{"encoder_arch": "tc_resnet", "n_mels": 40, "encoder_activation": "silu", "encoder_weight_standardization": true, "label_smoothing": 0.05, "decoder_head_dim": 48, "decoder_fused_qkv": false, "decoder_qk_norm": false, "decoder_tie_embeddings": false, "max_precond_dim": 1024}
Rows from block 5 of the audio encoder of a small encoder-decoder audio transcriber, named by matrix and row number. Rows with one number belong to one channel. Each number is 128 + 24 x the weight over its row's rms, rounded and kept within 0 to 255. All counts start at 0.
After each channel's rows are labels from the 100 clips, of 14976, where the channel reaches its highest value: "responds to" is what is common among them. Only what is clearly more common there than usual is listed. The data: read English sentences (LibriTTS-R).
# convs0: first width-11 conv (encoder.blocks.5.convs.0.weight, 192x192x11, standardized in use, each kernel summed), inputs 0-95
# convs1: second width-11 conv (encoder.blocks.5.convs.1.weight, 192x192x11, standardized in use, transposed, each kernel summed), outputs 0-95

convs0.181 [120 127 147 141 128 148 104 135 106 163 160 142 117 132 103 160 162 153  93 172 122  80 126  89 138 117 165 127 129 175 156 102 114 144 153 157 150 122 131 166 129 145 146  93 183 120 130 120  50 155 154 119 112 113 146 173 182 117 103 114 139 121 119 123 138 147 142 125 133 140 120 140 140 148 132 128 141 147 125 100 115 125 126  93 118 101 105 109 122 110 137 120 146 150 148 109]
convs1.181 [122 116 146 112 110 156 135 133 104  91 131 105 111 146 169 135 136 120 103 100 131 115 127 100  76 116 136 165 134 149 154 152  94 133 161  90 153 140 153 117 146 169 138 127 155 168 126 154 115 123 118  98 125 114 137 111 122 131 141 128 129 138 124 140 143 133 121 157  94 103 179 132 130 162 159 100  99 110 181 122 116 164 108 124 167 136 144 129 182 120 150 123 149 119 158 162]
responds to: the word "the"; the word "other"

convs0.75 [119 132 146 125 119 114 194 110 120  92 107 144 205 109 126  70 159 143 135 111 117 151 111 139 130 116 162 159 148 109 135 167 120 134 147 134 143  96 106 132 148 127  99 137 107 126 117 132 124 153 158 150 168 176 109 122 155 137 187 113 116 114 154 157 114 133 127  90 105 117 119 116 129 111 107 139 104 131  96 139 144 122 125 147 163 132 120 114 147 163 100 127 184 118 124 119]
convs1.75 [125 144 140 153 102 129  76  88 102  86 136 142 143 105 135 147 156 123 119 123 138 107  73 164 130 105 148 150 136 139 108 106 110 109  95 115 107 107  99 116 122 126 126 121 126 116 173 174 118 105 140 129 144 138  88 122  63 113 160 113 107 104 111 128 127 146 146 138 139 138 151 123 130 119 125 105 109 117 163 145 156 161 139  93 149 128 136 127 144 139 116 123 123  63 129  95]
responds to: the word "you"

convs0.59 [139 119 161 143 136 143 147 103 139 139 166 178 141 122 153 111 177 132 114 156 130 104 112 128 139  96 123 150 140 124 159 134  98 127 118 150 126 148  89 141 192 127 141 142 159 113 140 126 103  93 119 108 137 124 184 113 133 106 163 152  94 173 134 137 166 118 121 139 144 148 146 128 123 110 112 141 108 119  68 129 163 108 102 149 112 116 126 131 152 132 148 126 142 177 156  94]
convs1.59 [122 108 141 144 146 158 148 161 131 104 163 128 172 113  94 172 124 132 147 116 156 111 115 121 127 100 130 152 139 131 126 132 122 196 119 178 116 125 125 153 139 176 147 144 182 131 163 147 149 157 144  94 162 130 157 119 136  95 117 157 148 149 144 138 114 148 123 120 144 171 132 114 144 147  93 129  87 129 149 148 134 136 140 127 122 142 123 128 185 126 146 110 129 133 139 119]
responds to: the word "was"

convs0.84 [175 118 120  85 136 187 121 151 145 130 123 150 135 100 118 114 147 132 114  95 123 128  83  87 161 156 113 111 148  76 164 166  97 118 104 149 132 181 140 123 124 109 133 136 154  96 176 166 135 105 145 106 113 112 157 124  79  95 120 161 130 164 125 148  96 117 133  98 133 147 146 101 119 134 147 103 149  99  71 112  83 150 158 149 127 132 177 130 156  93 150 110 158 132 120 144]
convs1.84 [135 122 136 125 135 129 124 127 147 139 160 137 145 103 156 136 178 144 111 158 141 164 134 171 103 146 121 117  97 114 126 112 106 135 122 121 137 157 154 157 155 139 105 103 200 135 111 137 138 107 163 130 151 142 164 181 129 175 108 106 161 167 141 151 153 126 139 138 128 167  97 115 137 110 106 152 124 142 168 150 152 158 172 139 125 147  84 136 108  85 114 143 127 129  63 125]
responds to: the word "not"

convs0.68 [122 121 134 138 100 146 142 111 104 134 135  98 145 102 134 140 160 138 131 151 135 131 142  95 153 160 116 126 123 149  82 106 118 157 132 142 106 120 126 155 109 122 138 103 139 135 163 130 130 132 153 110 144 121 197 134 113 127 116 179 129 133 102 130 106 117 120 133  97 126 123  87 129 107 175 126 128 126 154 149 134 149 152 128 103 126 114 149  82 112 130  85 136  81 149 123]
convs1.68 [ 92 139 141 108 135 143 146 163 127 149 137 125 133 139 138 137 147  80 160 157  91 142 158  82 148 140 119 129 122 132 120 120 141 145 106 110 132 160 114 140 162 106 132 150 107  80 171 109 102 105 146 104  94 116 112 116 109 125 128 130 120 108  84 151 132 113 173 147 151  89 152 155 109 108 131  88 127  84  76 120 145 135 113 127 125 155 134 111 103 122 118 176 121 145 107 150]
responds to: the word "not"; the word "did"; the word "but"

convs0.7 [190 142 130 134 101 154 141 115  90 178 122 120 143 139 111 143 135 118 132  81 135 138 128 142 117 137 144 123 122  94 133 134 167 110 102 137 105 111 114 194 138 126  80 111 128 109  95 131 119 121 164 147 123 132 137 163 125 132 157 118 129 119 106 136  99 158 126 168 104 124 153  95 151 152 169 122 115 132 188 116 126 140 103 152 129 106 163 145 114 135 191 166 124 109 159 149]
convs1.7 [152 146 140 131 127 147 142  95  92 187 101 173 137 152 115 135 148 115 119 123 101 117 133 137 126 108 145 165 149  83 118 149 116 128 126 155 110 143 173  85 105 138 105 120 124 131 120 135 139 150 142 149  75  94 152  90 148  98 119 164 124  59 124 144 122 110 119 144 128 101 154 113 103 157 146 131 134 116 142  69 128 135 120  91  97 127 160 150 149 129 153 105  77 159 114 138]
responds to: the word "you"

convs0.185 [133  88 139 132 173 140 105  91 146 145 145 131 145 114 146 139 162 104 142  90 110 139 118  98 146 116  88 161 121 152 172 127 126 137 155 192 161 169 146 152 121 149 124  95 159 134 130 103 156 126 157 107 146 141 117 115 116 125 106 119 156 138  92 176 134 127 121 134 162 131 152 122 138 146 146  95 143 131 105  85 170 142 139 128 115 104 143 137  49 153 127 129 173  99  90 164]
convs1.185 [127 164 162 133  90 111 133  96 154 108  74  68 122 117 131 116 109  97 138 147 139 133 151 127 167 130 126  97 111  81 101 103  97 111 115 152 124 132  71 125 125 163 121 131 139 170 121 120 159 105 105 114 104  97 145 118 171  76 148 105 131 118 139 129 177 129 113 140 131 150 157  87 137 129 153 102 112 133 106 105 117 110 119 136 164 116 129 103  64 137 147 121 189 115  96 130]
responds to: the word "was"; the word "what"