Weights of a small encoder-decoder audio transcriber.
Model: 11.7M parameters, log mel input, encoder arch tc_resnet, encoder norm groupnorm, encoder activation silu, encoder depths [3, 3, 3], encoder widths [128, 192, 288], decoder width 128, decoder layers 6, decoder norm layernorm, decoder activation gelu.
Rows from block 5 of the audio encoder of a small encoder-decoder audio transcriber, named by matrix and row number. Rows with one number belong to one channel. Each number is 500 + 50 x the weight over its row's rms, rounded and kept within 0 to 999. All counts start at 0. Numbers have three digits each.
After each channel's rows are labels from the 100 clips, of 14976, where the channel reaches its highest value: "top examples" is what is common among them. Only what is clearly more common there than usual is listed. The data: read English sentences (LibriTTS-R).
# convs0: first width-11 conv (encoder.blocks.5.convs.0.weight, 192x192x11, standardized in use, each kernel summed), inputs 0-95
# convs1: second width-11 conv (encoder.blocks.5.convs.1.weight, 192x192x11, standardized in use, transposed, each kernel summed), outputs 0-95

convs0.110:587492514515483476512507610495460552471517608551517530507563469487476486441456456491499601538619480479515506472552523474484531501494502448459520527417590477429500585503491391536533476524497477509459547531569590514539451540471483641517497470573486408491508385469473448485604534485510466448
convs1.110:517499495458534459527555502516395525472466483522616513440552480482532515523433554410456449568482495563489613558547594538545418480583555466435461528505517487461508466539406536404444448463474510476431559454579404485503481487439504457435552497468536531464424537506598501439510497457502491459
top examples: the word "not"

convs0.51:523573472465449571517442555536470513517469428473510506589434511459499520594496526517469465539476538379553496448471456517533463544489489484401528512465529431529511592450432530608520531512526452638487428499471537543505545522512477357568610545462490494587521482453412479466477536419468538472
convs1.51:552545540539519522464447609596543544535523519493522517527526427523496445486504511461471486472505560441543484481544498529583550447554555473551500491603551523457551511486476461543616469488466494523551544554500464510477394415475501531525442506490570492519456455542423389504622439511558528497
top examples: the word "be"

convs0.48:500555548583514492485440568575514391530422456489531471503432541492527469531457532585530420502485460456428546464503507604497493449508564511510534498454547577509490606546503507496532533517471465410546547484487496506452477495500543514487551500531549561578471401483526462437489479522446539605
convs1.48:512418472484496540549496562522546445515562475471516569535468497389465538476497485569486427543536531472459514564530499501566506555515488390585518446566581581599507501453476525476466514485477436592434527549449423540513493484503469429521426515569463519519486482504527481466466384477519512603
top examples: the word "you"

convs0.28:499493552656404541489487580572427539539529542568591567437606444421456460499604477510516446506552536476486423589515469501524396561533504499482481515406494475435476494538477556477608458461365448560518548501490552509438448464426530424455470510539520430450519488589417510494484519452509488450
convs1.28:481538521543509472432572538520487443465402458512490532399538448467338525572542469560479506479550519524403504510405448554484546493487512559505444546451495521489553443401589534517494463514521459419489506431438520526495542427468506443464486461393497584431432492479439451519485536442487440364
top examples: the word "to"

convs0.81:464451352474489570457437490593568493520443495487529494508540455510521466505430520479359535496537553329464508544491503523511524512505547442493618398561663590524541566427556458460502542586504471405465484401450550461451518494510487501487516493540543459530493570450484508511476525495487457437
convs1.81:511451522575560451522452525485483512557485536477482493539392488622498504510510490478512418476563426344495465451476442529525473540445463459465477558426494501545456480482500549498512492557434378413460506512510567599531537460531542485476428513507509494481495432443443487578577480536558486490
top examples: the word "is"

convs0.52:500577583588518498570569545547542543547496511500457432490421486396541524581446565492630481559367468534492429557449484477590476496485653508473568490560501486494443567510540473507501488497471449485527542582548537500515503514463512409375437514478488506459501438533496581541519544507569516481
convs1.52:495486513544485547418507503478484560563462514529543545485573489502440426465549498467562563496507470524498473528518500622564493500519565497494495534493477511525621428496506506591504494464543524487538556506509495498444517386521513579522485559537477537573462513484375472498539505450563555516
top examples: the word "he"; the word "said"

convs0.159:552457470516554462415425489509537458504481542482552582567533485557478467513380538540523502536493458497453550427499423452379571450599505455439479534467545473483498554492565581598552469510489494546509494539495563402527500407441549562521569580559567493514554464438501494482452497517424527441
convs1.159:494519437450566461445417483483593482519579454507547464502471453529585494489408486434486464454458558503440552456515522505466495518493419479460471506497535470526598495501485551559488446519491468479544485489483475501475370554490496497518461617395488482423498507365521543639504425518511444492
top examples: the word "all"

convs0.102:503538542452537411467493549474468535501463606457461483483487543575503609558529479512608456607587509616587559584524441476437498557627567441586460461444508540492515478396529524510459544478504507496507497479560507501462548431520516506497433528530544583553429491496502483523570573548431491499
convs1.102:439471527483521475529483476484488491416503470461495521587469498553495536548415533476512419527548492540504565489507523458493507583511453547450420444531482489403490422406540439441512430431508570398475447430481476532568474598517629469473506539438464476447529481504471417446490492496520551346
top examples: the word "to"

convs0.44:517377480503457534441471494481444472473564494495516511440455647475525427498614531503529451473495494536509492500499528524446555538522549576472545546507510578503411538410578448434471530543453472528453479531578476480481560474470513560459550517530401467580500554483471517527466465493450482478
convs1.44:527451472589529512457470444512565500515449642426518482508496386569566499629504487536513507629564529497499520520484517660522418565511498559431553537516433502544546501503569439495447521549530568586467490543455483457502487463518511467417464478559520516462519556515578481520477479509546512595
top examples: the word "him"; the word "his"

convs0.142:533452477496592542447549525483460462524542489392547514503481501550519520523533514458547544494488489407515394482376465580471436521533593495620455524438539520523545575495474466645430526508435597442464508517501447506446538420547444414471504497488539461597540512521533484504462567515510570420
convs1.142:579368510430485491492558486599540498469579436406481500489480537479505486449616503517540424460491585510444490515459473447539589565457445494468522562475460498473481483546487457509429489478455543386493503474599533517506577438461540467500506517472524495477406462530491455525488478532403653424
top examples: the word "not"

convs0.54:434511585484479504482485518483561554631510539498504532459377450445457534470516467562519463534523511523504464426552481503584482476506493498459431545505515543471584602466492531515549476552491475455571613517523536514467481507460447480514469534367557492546528510546540555421482515389668530488
convs1.54:483462387454515549575434518517460389460447559518515445517523480491516509497565488566446411504546482450500517541545443534544506490509487432482469468506531571441549487570478411445521397464457495488558499509505546422503605459616613440531441531538561446456487442490523506517529506570515501416
top examples: the word "not"

convs0.70:481525463572580506437525449527527549593641549471545547521476583526495512444433442471510496491483491511537494520543532473527478463424515492552435468581452513574574572489548504513413451462483506480502575476521613535483549472449565529500507565500540493578549502492465597612535493459442520506
convs1.70:538540483464502523548415440459516417456502447440488402424452446419501498535482481457535531441406543417502462514517458478486427545519588436582569449519433510529571486479509478520442447506535496489554487532498434453471543536468541493593578591534506485465519535629442514527462400458531540464
top examples: the word "still"

convs0.53:472476405534490532474423530533462458527435368551512449606529479466527449490434511458466513521489567480504466565535526523562506593468497497609494563585556426515537557489451573453488510644457406546559560552465543447457555455558477494470545534488526503367510412528436474527556508479516591571
convs1.53:497526483610464430486515453545491484515494498489520464470440429475531449498494490512488566544509547501552528553546527352435499495491506576419588374465591515410519452452503522447521487580476497506540508485550397613348530509530487455474420457519510541481495435468443567567502506513582463515
top examples: the word "you"

convs0.161:486437566606412550521426509501479433648614532611474588519490473385458523500480537488583568511534452432392544510527530508538612418501532600451563441473558493563458530630463471471518496503434517498551559484501495502455448488540503580508459483444542497511516613481503465503482462499593500516
convs1.161:501523476485440477522526478458540423521440502493457476482597532566502491526521573477431474569460459561481471507455513545575495484548511525490443534509476552548428555500452497521523642475445460552429574462554556501595546523511472449563505515413530471509529496501457493550474547551532539583
top examples: the word "with"

convs0.170:531475470513548553409460532468527559571550603490495516551499441477505485581458449433553551486568504537543531541575522513527538492520563476526472433567528460528453582421545435533518481438514562483462521433557552450494506475416505545432497522295412538507478545494509542558546454371472523471
convs1.170:494610557546502452570445562512615497637467538471505504437452447467507502534483484510559614443505420510510477484475535490520457492474464436530484486484532408565556538487439447559503630550512472563503483474502501463460482501424510500470408465489444495584403550503506485578548491411514427541
top examples: the word "for"

convs0.168:505500475537522585472425506438540529587522522521554473560559507481520400628523528544571521572479481560475572557489447586416517416510532445473496474480539502530495601522466455522488456561576472505509504471396358479537490444467507426493519520550498531478492537563443487522491475556528473522
convs1.168:507449518477373576478474545460470497458451543453508475613533553482512470512520478557577444517633447528496533392556498499478491495494476442525427501471596605534570510473539566562489686552498551492541625500471495524470487484509534522517507619454555508537468523564438529433599567553499593558
top examples: the word "him"

convs0.140:573466529529473587514493489574488451564511530513458521512400508560609510421475399502482511503523511396547564474442556490524496544615539480477484609368532479457496554463505479482487493436534455480390443552516460582495482470424519489547494506548504511525482391517550416495498477563374540518
convs1.140:485504465468527536494444496505534512549471507452529510421529511469495558483477431452473485529409534439523492527489498524513444418496511484494610350464467477506486533470495512481564487499477489478544541373486492393476488532488540490441377405528462498588381530514566503502493436515558620468
top examples: the word "she"

convs0.179:492490532465545553514481435521474528500563409536529444585557528525451460481475595510589587555440464461548470438539536476524526519522510477408452511529585514485453559509465488464544581513454576472583526530494564407502502471447431570607497471433502544364558501557565516510555525464474457423
convs1.179:485538555384559507518478492462491517435539525471432511479592535481495500444499415543499546495445469447499473452498451442553587516502514470522610483412530528472494500440555498389375469454447488520461467442431383572477476389424387557504528529457537512459500444483489462461488498558470416490
top examples: the word "the"

convs0.93:453494551498469594530504472395501486557434535486466545469513608430537527610424517499486553481572412490528510434508488570644559504481538481465481477483516504501553494495465496492436485478501559495533511423540507424538417412439536548437414513462404457553529481555587474539544404641447571558
convs1.93:555506510450459504505550416533442553541467556525479536522533546463373505492537488448510480486497489513586472421611561440527528524533534515436510450434528510346431591484465473465462410478550609520486469496528451456462454501510505519498506466499401462558498496488490414414504474444544459452
top examples: the word "one"

convs0.119:515478480507485535484578561544406554560479450553524490541550480472497448455551541520512596521492535525465554493459500483476502555471539511534469471475523404573453552447437549435515426428419523485442566467517534477510493536576449554540494547608436469622389438573568485472517423629444464413
convs1.119:487478481498637562513398440554505524469497516594428596488512478555498501553501470444523446511462501593496579515563611507562481427489506489518538495503485454488490606481514429465515549452604537496481542474491412570478476592500516391509549499485475594477453422482491457530457474497493558365
top examples: the word "that"

convs0.186:530431510598510554481479540543507552516508453523510480538404433481422491455554444564469503621524534496525502442548447500561551475510515489487417461433549523552471624497478499377444523536402490525515511529514560483516566531515474485481452406412502518448504581520576471495433548464503474521
convs1.186:496545455446509492490528526556517381514535467540492494548534572505556487536380508453453473440449426542395597508500535445641518506563542531530458505522530593549494540539525440522480444454453447422477452447616570501575483512441481413543490495506462520433461476569452432474453534538510480460
top examples: the word "i"

convs0.71:563501468454563520499512534420488434502514482467626453604387495444449507515475470529521598623590566561505472496472533528498503466490581438467382511483533471510595558483408533552491441630457544441453495526520591489528563518561562551476532501503531537496519488563495493437524484490517486604
convs1.71:434474402549545508586557516467523522496538516499502494491496517493499496488516431528480511553542410594563534411597611545473508510449510480476461456485547539492544579498458501458539500547523509426400517490613553491376535564536566497453550552543592474542571540521478425555593468608464506470
top examples: the word "the"; the word "in"; the word "from"

convs0.166:565540487511399571470614476471509571515527336479414550549603541536530550557440444488480498512434446424515579494587551443497552558449526469531509422570544525491433545511443549447453502439507496488545508539513599517458546492505487507422416505447489530445594547442464470522518494472474492477
convs1.166:492428445476517389388610506409471496569536444471507432485538524531460494372541526447497601468462519536587501574438450475518479515567501445470439523427509486531440421506529443538511546608529430488507586498592520552525466417495552532491496417477554410557489539460478499458588460529510627506
top examples: the word "she"

convs0.58:519342399489484445403503563534547548556496445448492525456531511422527434486516421452530522483520462594494514432637500489473503496478639553468447537571483410508597560520549401484421521462470551504490534631462541432488497519561486544463505473463503595487555524512565521566471453462563581497
convs1.58:487471443482524587559495560525542534493511478525496471523578478465438468424481509467509510423525425502532527461573519484465499485577554541432513491480578492493552546573454537526548471496453530709513545479434551593471583462489474568495490566485479577490571492397391526515532383531449512537
top examples: the word "be"

convs0.160:493488488455495481456411550554510528597491476441510423454446537438523487496488520471584492409473579488543499565380608487464541492495486521420489581534650476548445561572482548522455392514469497455508521472431597494591477455527501509532536493457502519594456461466567429402566555599470528478
convs1.160:547490464526527550501466455569491493436470562590518549483536421501614510442410470570497425553373533500537565499538548515564571521518500456437450588576461435462439567525444473542497577504521522515472384503404509504509531500415442452509516394521561511372537472472530511550450517581473514527
top examples: the word "that"

convs0.61:519443502581536563488499526455530553526452466523473495443508450448541411441567558471572567541505540502515512425493587470511482488450510443486563503565478607475517590519531561460391445551453504559540388408513512508485485490549452437474542447479466431493476522570513445485562534541533510514
convs1.61:484527495567539444522476512489515499444555547518554477317486525482437541469506490511444502452606496516569488590481539575445574496441516550476442483479449546448471418474537482464500523446497552527476518507429518524512461454512383527448513427562479358523566462539548507479466460499426468477
top examples: the word "his"; the word "was"

convs0.136:437529498515433563451467538498422479515471377399521481526502505591601427497566495478551519507506527510510474495605536550532531462498478503554492470489590571554459606504465567435560543473398604484446487394416494532481539530573569481613522469533521558480426485395612565457580537526537514544
convs1.136:572562498517466491499545515549502520534539544502523522499458454461518396573477443520537524429450539449561395578472515548578523544546479417472517539607474484474526594514474541485594526363594552414555451545438515465516600573525497444452542553487491506420523449465478611464484432499500512566
top examples: the word "not"; the word "but"

convs0.144:498469482578437470492480533515460469502453413499561471453490537413552494488480615469556465518503512543472524525554448522467483562531648504403450574475512518619540476503553461538560464450495527518416447499513529604549477551466601517562532450548537455579486534509500573498449500481508474466
convs1.144:473498385559488436533554488602483510475508485499490554445559522476516477542499512493493557524532519518517477463469504549457506494512549491501522594544577508538484460432493325458518487496534482485512441518529513497584460519528545552465574593420525547518523467490494542469465473433519508369
top examples: the word "be"; the word "by"

convs0.31:513594464642453527501428440478551470516539475535510478502457521514555463505476511583478531509506455462508453526505481571622521517463440435560606513497559487436507532513566495515449501524597467463505490506504562513523549460563480513488464495417382474559495498487532413486444413459417511450
convs1.31:543544521572487486579369464480493531570509497392498446474438627466429493481510448434546502489494537504590490479529549454565565479488529552506523457498533554445417519503516545530441520477548473484558504510469532445520425499451475467528490510378396490527491484552497506451576453520575459490
top examples: the word "as"

convs0.8:633558516432563483514542500485423546547560528505467481534484516476495552521484541601509612515550540550590488468539468461519503477586536495471457502433486475468543627494492506564470393523414477488511398445487455473455545453458530507474440596444518574465486458489560453480511568475499473514
convs1.8:489517488507490498492413479532481447403459566456543488509455474501513500488517493483497562413525384483381503435453521494421441559476372493457509513459434504495574498481499452486404548379503476412491517486487465470503527491521512443446526543464512442459571488500517495500440437582611483522
top examples: the word "for"

convs0.74:588422468543553422486469529396517565492496413580543478494426551439489403614540468532464464536536550445476558518522544529446540574468548496516496479532572421529565588505552470531555483591432471473559463527446545581572494447491569536477573540529482483444542409516530556533484437503466452391
convs1.74:398428550505587566538547516597583549550506415496476507466531470511480546518488524515562540604485540573573473511478530521552495523525550508558500368550555422470454573525533458455533548609428511505494485643462512497429504493534379493562510476506456493450452481558422520467566455475566531539
top examples: the word "from"; the word "his"

convs0.83:575507542530499530468451506542495527538471491560474503410523493496523519479525512465546500589453525443502591492446540469466468477463503531566446416472517454363494520450488483512552567559517440465583478383517482518449522493524575487419494524509461504521507508584525489484466521492581535585
convs1.83:450481570472475615470508476556513440520523454538454505522478475499466551526443554496495574509497544510613468477456546474528418492503486522659537532562525462469510563498501477518534524492506514485504532586543531538586529538504519494469489464449620499531456583556544541457555490464532505596
top examples: the word "i"; the word "you"; the word "know"

convs0.87:653487471514566537538368649516613556568512475512502516430465489503529526541562560527508458498536526479495490562559529490500539464465526463447425458553595551405545592478506493400559505553472613453513538466383483508495489503570457538466485520483529576501525585548504442499521513475503436463
convs1.87:492543475547537482512517500508533482604520515484556447420535545571505503528498489626503554446468536476586444419494550520525550488516531551479451476440433430458482508495481552454493450623508547628469575426407539387438520402496543594523517502566537478465514454522505475553492522607475460458
top examples: the word "was"

convs0.72:609490584645571455418479506483527490527499498441585407486583556526498568493533539551563567486509512532499447453541450507531502650493488477420525497509518409416534614449490433514543444567471533491600522483438507508420425481521529494500531480464542534475452551461439448469452489463510575464
convs1.72:514562529493485486494545510453491466488500488488476466510514431455472571478547551566473567551549475532528537483528572447335547500508430438571473544463521559444614543484491495442512550507536471513419525490570516552494501488432432484564520564539514538484488495312425571485497480593504499406
top examples: the word "said"

convs0.69:487458512465612518524524484375657529515506506601586555506445462534477592453439541472537588526490473490561515433450404506547492504416545496500508508555479533480528575531518470488564533485530480556612570478433486472547495483506510592475501475451426491555569623421484477479488542619538622571
convs1.69:456572480518433510495503463456570461492544490512523454506570511513488633454488458501506534461622492465510503501539478507537611480495461473561446505545490546543494469499631516524546516485492538552490493522489511523567516469492548553517583480495452530554527503502562392623605526484486515519
top examples: the word "the"

convs0.82:596501490522412452496566488493574424501486473528514450564606456447503426505604571493517445541481493528457549467355563449482540448562483578522408538501574434460554558542531527482519574556511542491544546508464534542533534451521515416570477408405494566491418472505525466495525501487562553447
convs1.82:508529454494446502522497497549543469448527553472494497456526506477524493395524547567542435443494466531433448534554521532462490446502500540508440499516475607489577397474440469480513452444550458595539503504442548587412494504573487385498487578447495477544512406508502476480531526498450527426
top examples: the word "she"; the word "he"; the word "had"

convs0.113:535544520471445517505494556483474544531497507462509526621514558507532381525484555482526369493440619487479577451517493598481559570484545450518560458510510605513503530523472512434547593546501484450482525513456533414571539509614524547467453533533559557601486507512531404474564488483449440467
convs1.113:449434515393445501490506479491451523539420468557535547505547448516457453584453512506553436470449539545581492459434479463557447544523449494422469519514523441513453518586386395434497515474468605588507493477604588517453546370488495567452495450489581527511525533538449449515453549489502514533
top examples: the word "not"

convs0.154:532488515619505660502458573586461504491514553594544377507497505438546446516504472451546430517398569515438602563467488617510498456429470470444550469484550492471496560508498516505517497583510487466434365512535531474496528586456476435571533375540556533444457540539496489544487498451540479467
convs1.154:511478510487417454465502544494497474456567523523544464488535479484488481482502426494505457483560530417456462530478456492471398548439539546469463456434393537623497496509459494475461417459501421462497582494455494473492478447455483397440469538538506511490451408412447524448462498518457416444
top examples: the word "was"

convs0.13:548473477449532570464565525509541406544453535431592499471457461437498540501508368545503531490566515525501531500601390496457438519516511488452477529500577528520489480533531490533477517532540551470506547465451542492487488513463434571549496551485480504526440481561507543472482513594518526442
convs1.13:487415522446481511474540461466504482494510533533494590530555419455488462494527494489469545439463458462436516438560488543595538498539560608445539514502527405527474422471576505507422537459438565531522486522541484409602566505528502462560523418539517496540502455523459501483540500478535555459
top examples: the word "was"; the word "there"

convs0.24:406554503550537510520455540402614565524557556477536492421480522531501513523513555499534520555526484490528557551410482574476505522651514473664521610473536560510532529496557503508463455450520431481514451502520504450499525384495642517525477505556398527413546455554464525504423381539427502430
convs1.24:515456481503560428476523468453476390496487386578464460492468498372512577496587487488498437408435466497531533513416498477488482549511443538525563469459446497534564426534457499456471475446524444420481479536480512498500480516402505442461510487431408456480491446486566533577576442415529447481
top examples: the word "his"

convs0.143:469534447531524456543490408471485599503526588578541590574438505484467558493476498505513636555519509502436604487474496576433544546505550486555428577497441505524510538494516496454477546508526446488481520417468508600508491446465540522529480423528456535475485515581477485520425548605503524538
convs1.143:459486601572469563551482437493452477496474475614483549524499558550452525522550583403518513410513443421536485468540603438439534457552519535616550518509527456511525530471482533471517513532445413524507517488471561482589444566449518470580528499454501474480549472482423511519510568525487469500
top examples: text has "together"

convs0.0:502457654524535542521542409464537589516498560456450501428507512468508525547509497497456569519523432441509471497551427609505548529568514536441615522487567468542439567449514494497517589499510460428638454469469578546457506469426494468549448501480456545460492531510590449530400524438457429479
convs1.0:410571544570481537506740534532444515698476517541575470488518486542550546500555568588525498554543416524528477464500546440524576431488607513492495462448545484505436476542503553410403479489498548516420547478574503536517490415513504515477529426457434480455493489498440495530453516492509547450
top examples: the word "said"

convs0.112:485564450563444544490481512595492512505487423513469442519629549477465457387547536473464469663482584535403552535413498540568476475516478479567523503441523472429395600551556442464567589433515421490461481400501490484417455614549503520507513507489523489557472488533481466473561520439521514519
convs1.112:440428527524389451545475529394459449397526517492510438482496428527451468422556456463557524405544563505503409576496567518446473466534458467463509502511427552512488412569467495510478520490474516479514547455594603511511545490521434452488509511546498467524503531447475443487499514521439492434
top examples: the word "of"

convs0.39:475553402520438436607532528605470499527474584467512529538538543477489492510539519487531455520418424540465442543552521561501522467468523509495512440462561448473433529422499507518468527492514435466340394561506549433520642545460429439501493514454498497465478503607412421421483486529495500610
convs1.39:504497632503529474485536522596509539459481565492459464497542483484564404527523529559515506494447492575507388487442509515547561346576482445555632481501488534528478519436564570468584582567415521498481443504540563479440420479491437548499470537528495547493459522587495494534508551468494498509
top examples: the word "could"; the word "not"; the word "but"

convs0.92:477552471519514558465581471516483433547496558498534500532515417461467471461423548503456586552520430481477524410459416515591447418485526476537381483580398509508547523466526532531487448457465649489565517431548560503560506610490580483459518479483516550573588621520511557479418447494544539616
convs1.92:505588518510512412476503550469563483507576490421467523500574353491488517370435531500413440514475550462528468626493526502525466483489446500612518526488488434524464393467520469523485487467477466502556436516473441452525515436480452445358478536444505492478523500480523451537429501528494491502
top examples: the word "the"

convs0.152:498492498526491552505471446399546483507512504498488482477515497531497459548498598432500517463530523461465573554551520470441495510518549477441563589472512475546525594525449488440451513534486558500565486511477477573405516516504535443504577471465453536484503507477522472485491578471473489447
convs1.152:511427443504537510516508526506483498503514422570612431523465507510601439448519496587424506534551531427517497552493502539469512497493497490631534474511569661483522511424520359483471450483529519484530521474493532545560460477483453514565486532529507467462509402490406582526409491534515476499
top examples: the word "do"; the word "you"; the word "not"

convs0.173:660408465565557404511454574458464590528603526431521566490491520448475519496518434510515509528483350492509533465516458529486571470530556541479522444511499487491471587388492536523526490482512529564492431464489488508500547547485553538491564573466521529429430453562538475470526473375527509413
convs1.173:453497544526510484518505652479459542595482506519432493450501512605554459541504451575458414523549621524446507527413465547509504534581513499490551470425580527460516564564526470479469417425488514506497489541518564568499459626507476436490447419535593555485452480531513498493554457512508493532
top examples: the word "we"